Weights of a small sound classifier.
Model: log mel input, arch transformer, norm rmsnorm, activation swiglu, moe expert_choice, layers 14, width 160.
Rows from block 9 of a small sound classifier, named by matrix and row number. Rows with one number within an expert belong to one neuron, the router's apart. Each number is 128 + 24 x the weight over its row's rms, rounded and kept within 0 to 255. All counts start at 0. Numbers have three digits each.
After each expert's rows are labels from the 100 clips, of 14848, where the router gives the expert most weight on average: "strongest on" is what is common among them; "loudest" is the band of the loudest frequency at the time of the peak. Only what is clearly more common there than usual is listed. The data: acted Russian speech (Dusha). In brackets: how many of the 100.
# router: router (model.blocks.9.mlp.router.weight, 32x160, trained with AdamW), inputs 108-159
# gate: expert gate (model.blocks.9.mlp.gate, 32x160x160), inputs 108-159
# up: expert up (model.blocks.9.mlp.up, 32x160x160), inputs 108-159
# down: expert down (model.blocks.9.mlp.down, 32x160x160, transposed), outputs 108-159

# expert 0
router.0:137112110100115115101157156160137146147097133150120140113074147136102130119118104088144118113144139122107161131136078119143140120117105149179155086099123138
gate.0:177154157153136114135145139130101104135130123114143099131123140124137133136126122125129151129149091164104137110160131152092152120078108115107093111159116134
up.0:134127122118103136083127171140178152135102075127147145142118135145154163146098136152131154116128122129106138109142163129112129088135103069163126147119151077
down.0:142152135112112175128122134093138136163133158138123114137095104101137099126145129117105096149121141106118122121129140174139118134114102135096121090087102138
gate.1:111133133175141108155153132121132075116122126141099119112124156130150114075154105169106105162121152096161110146137128141125126134148158116140167145152084124
up.1:105156126082144119179104117107127122110107102142137121098121151120148157137128143144118112121118127111122138155117152095103164130147131126141100133100145132
down.1:146099110145108151155140136146091120097153120115135129109162112153152092137183106131146105129147183146129119131155112090101089154163096114119110163152162117
gate.2:109114113142133099120132116127127133166099138089129118167115159116120104111131148092124113110166125127117119177101120095144161106098103152118143171122142160
up.2:173114149119155145088112116102132110086151117093123170116123127119160122134144112161134127146073134101077100103151140158149115163144130122114095139170110095
down.2:093198135160131112143172167126172098161098180132145133154142136094140157137118145110100120110108117156114067104126101135121120109128102122122101120136178152
strongest on: emotion: positive (67)
loudest: 250 to 500 Hz (45); 500 to 1000 Hz (41)

# expert 21
router.21:166054155131091114140143094158149112125170131089105149108140144114142115133107159135128130125144066128153104159099102146143111112140162102097136116121117118
gate.0:127136110106124118113125123121164083146160192141104150120140108113113119163173120074137142091114128117121098120123137143121097104068149131139130097138129108
up.0:119130138139158132149140157137084180093112087119141098126119167142129129091088126181143107151127114152154157130127116120134157154172109141137124137135122145
down.0:154080104114093158130099148110127147147151150125115123148125094114135114105124090139117126123117126129094100134088111094085124153105091146128127149123138170
gate.1:118142112127142152163146133105144079158112117154106125117141139127116171146120195139155111122131137157115075097131106132087163095106126168110140164132118111
up.1:140097153132170141074075114106118134120108123086105151106156106103109135140119089135113141105114132131148160128129130123119101132118130140101129080151089130
down.1:137188121082104144137136088145112113148137155105159101145126120119104096150112136096130120091129164146153111087175145112080150095138131121163126112110139133
gate.2:146121120105118110121147151108146081172116116131146174121143087107085156138118132115091110096168136166131148095132111117130086144104124175090122156090129098
up.2:094106118128149146132125115152141130119149120117133095160120156139105110101120168130107143148134127101123122165148139173152136117165104162114114071172168173
down.2:131093110150123098147092120106161130140158113136104131102181125137127144126072138127147151129139135117155128101108106151123127166107118153129142115152127134
strongest on: emotion: sad (83)
loudest: 4000 to 8000 Hz (59)

# expert 11
router.11:122116134128076113111091101089155177123098137068145166137143134140147114156123097148119098178139133144177109140167152128115091121141127098112138134132120157
gate.0:120161114142103144181127135136145110080131109156168102115134102159135174138117115172150118122148089146149100172128167115135156161124142120166147135098113139
up.0:130152107135093147131083139140127109113138091135184128144138118120132154105126110119123130131145101154148113138127152086165168129159170127138123145108101143
down.0:093118094079132123156142152127139140126130119132111104114143144125109156141118118104065078125083147156098157057159104108116095161108141131111111111130115121
gate.1:154091122150112096118113117109108109130121110155136123116057114121131121122108158090092126129090178104100098170106115102106103122118149128112110129072115134
up.1:153127130118105128173113117127129138134140101141111124112058112119128130121106104125121156167131190101136108123136129112113130125163115154140142108062118118
down.1:090157137119130161103068125132117133113091121131112135116143162151163116121130100120088090146151138095141095113134128156052110116122153115123098118116173148
gate.2:128083110148130145117135109103098075109175144147097079143101122114143121123144135179097131131133095149081156154184103143121147093121112100090137142112113113
up.2:164128144161069150119134126126125115162144150159139114128087095117135116127159182124133128104124123084109146123158082165110155105095137133118122129143127112
down.2:091118138135167141118154169183145103143111133059082133160135124117146154137142180113161094132155125152151139140127151158144106167153100157156164128121105139
strongest on: emotion: sad (95)
loudest: 4000 to 8000 Hz (82)

# expert 26
router.26:156123106101090127141095087107104131112138109152072105108124074156100146150132144132108133128115086128148162090096156145105079113107171121128097119094170134
gate.0:110123127155085134083041106123150118104078141118145129141133116117175099109177131135093148126131125136082164163137156148075131097138143146134164158107118138
up.0:096108129163079155092099119118144099136100124115177140115142159084182122123147153153112126153145117109076156137114150134079113127129157114149120168111151131
down.0:143118109134150104157134156129127108134123099150125140118100114108140118182121091089141151153144162076144124125162129125156149081086160167104131162146092124
gate.1:137134142147145161157106131155158151129156106172119137143106109117113086118147122126142133079083118122097144083103123108120153136168162148149103145133158112
up.1:124125074129167133137133152134145118130091133171165093158136099144146134126093130141113110088132147121076145123092161109136136111147143085120146071105090156
down.1:093111153120133126103145135140115137144137139122138139116121179095130145141110107105180130106086151175136103122134124123132171107120128124128116119146108117
gate.2:144139140157149117103121166095125132120147114129099125129093118128124160083145117145098104126158121131124132113111116129145111149144114110114159136168108129
up.2:145127168096120110136151100132107143083135111125110118142152114115156116156164083137107131113106142132104130164113158148127140108134113115064128074145137110
down.2:108137100114160119196142132058127122121140118133138136130099071123108154134121103070142101119112124144118122111119094087152149150093124146126139144096147170
strongest on: emotion: angry (79)
loudest: 500 to 1000 Hz (25)

# expert 23
router.23:130060122154092103095142151151084107132158131154131156134165080106105108100101119096161198099121105123115187145137113120165118098125151146167139138107128105
gate.0:119085155164162162149106164127142171119137136118116150084135111095101140133110136140134151173150096141149112140113133103131129145110124147129117108167115159
up.0:144169124169115121104122120129133156113089113127092098082075121128160091126119137134173126142095129136143126102086190120115092128137135156145109091108117136
down.0:114078140127185125122113148166122134137125131089120110126121118092138123084130190139170122177132142117146134115160150128110160133103081177139132119153103090
gate.1:124105150133104140172142116140126172130149149138101133148167101167127134140097124083160110159127142103131120096123113119156137163088083132157135098125117130
up.1:110120157143082146166127118151100187129147134138104134169149115166139134137106116092145125154131137113125113093134115131163146155101090124145133105115126131
down.1:097106148086136155136163135122162152122132115105136174153137122123111172097108133137148105098096160163194165119120154137087159090110130135134134177133144126
gate.2:082116109119096123123158101112115131106146112142067132162137161102112118074065123140102110127153147120140119121093149102144143113119101082158114145113081126
up.2:169098136105092138164138098156106113103124111191134158121121115093089155126130093137120148106155139125163139134132163117150145132137142109146127144166111131
down.2:085161126168142150125169131170133110169140124130134144125151081174141118105148139117143143154107133126121138157110163163132098092097106126132167119145124099
strongest on: emotion: angry (96)
loudest: 500 to 1000 Hz (30); 4000 to 8000 Hz (28)

# expert 3
router.3:092152127165126150103115116112108139147140131126102162084137116144148100139136107150166087126124115146112087129134081128128109176142156168100162080124111114
gate.0:099141158144133104181083125125116100112125139135099124104132101123076117094100202109139144134089146168122138130176132150159102085123120110142137170145129102
up.0:132115099105157143133156140112131144088158083119151096130198173141124128120108166081112155118199090128118162150176155096127121104154133111068143104168114112
down.0:125075117107103140120122098099116158116135101115098097136117177120109151158157137144118099154137089098132123102110117145157155054155128107153166121121124149
gate.1:121140146148151147148145127123143147093115127141130165128144105116153101095159110075109107113166134137097151155150085138140156124102087100112145108117115118
up.1:150145144155156129141143137152104143133123147125132157123112109111134125076162093093126133145176117141070130175158103148134089099109116154110129131102150080
down.1:148163121138117088100105164126127157145142138112136122162111115144130143144118160135145163124125133143131151134146155123166130092124123112158118121150185120
gate.2:136140107146152140135167117123089170155113141149128167146147113144131138137125167146109132163112114155105109107151071215104170153119107106098125127128139151
up.2:127145160086120116135093134137148092098152117139118104111099146109108134128119105131137098077137120087113130148090179073163088111139145137170132132134120133
down.2:142113152170158076113131114106131123153114151165124108116153106138105145123137135135111120055132118118148147108122117161108153122124107092131142143120131107
strongest on: emotion: angry (78)
loudest: 250 to 500 Hz (40); 500 to 1000 Hz (30)

# expert 14
router.14:128106134097116093133143112173098080089147165110129168092127072140140134102101092097155137120149139118098131116142128142124110123127143132143167142134113122
gate.0:147145123128160123127127105150107091070132132127118121136094144149138131098137156127145109098095131104150106112115126129111142097150103145079107145134114147
up.0:101129143100138135146123155090128124099110131144100156164114128139118156140112127153149129123124131095137159157095151141145142146184112124095120134128124083
down.0:134152122151115173150120149132133152093095122126133102132116092147134145071144107091098108089132097110143094133118137122139151091148168153126140113078188149
gate.1:139156131147155129173113133144115140126133130179140158119107122134113133155139155123154097100121137099133104128112113080091146130169128126167121138150113136
up.1:120104133095092133082133120124144102125141117079107107136138125123147095099107117138098154148138099176141156125146130165153098140095118135091145121093132135
down.1:072127157140127145121145190116114141133082145167165111117148104121120129151115136213149121123122098092162138131105138121156131151175146137134146117140112126
gate.2:122108101106144140158124149120116106139123206147065070158128107122129143137103128108151180139136111141128169121127132097136166102122100122097166088134083168
up.2:144159122148121151101121144121133163109131120136108140060138117159138121089153098127134117128111104072131157154144175122144142124131110102076104111123136089
down.2:110095149163077109124131108140114100109064122151158136083131092100126106131115160137116129095125153110085106108137160108154172104135127095104129122172119116
strongest on: emotion: angry (91)
loudest: 500 to 1000 Hz (30)

# expert 22
router.22:156101163112118121165155087146108134126153160138102105150132117147106131102123101117091140110091132111103138162121081127150139111136089135127131103119092090
gate.0:138122118137146143154104102081128090142119131143172135080144132155144120156166098100123132083082106166166119148114176112125139144135095142158127093128126119
up.0:122125145116118123159124126151106148107168142161148111164074116105137136149085160130150127134121135121123124140143106135139077132095159096094153144115138118
down.0:100130113165124109153122097084140094109103139135097149134156108129125087129098141125086164115131108150143128170097162130141144105108106152192141153097147134
gate.1:162123129136164141111172101115083099134177103110141116149111169104129145148121126089103145115121096082118124156111122127117132159186120159133136064119118123
up.1:149105094101162132137127109142092140155159114152135120100111136098132128111151148138121087133099137058155149102118118104124128130144121152133160124111120135
down.1:158106104175144106118110097142112158122162118147143072125077138105119119132142123132094136162117131123130091103104125122124146090124106203156130168133140107
gate.2:172133099145137086122189109187141129094103154135141148146092180123123139147096124169115149164100138120144124162115148150121112143141108133109135156147084143
up.2:174112115144157082097131088114156152087133140144123137170158144109158136118132101142110152152112119104150105146136129132173067162157122125154139112137089153
down.2:133147131122129164123134156142144132189127136143148118148147120113100099151118122125150148102149118160099121114149153120149154112128123162106121100117143146
strongest on: emotion: angry (67)
loudest: 500 to 1000 Hz (26)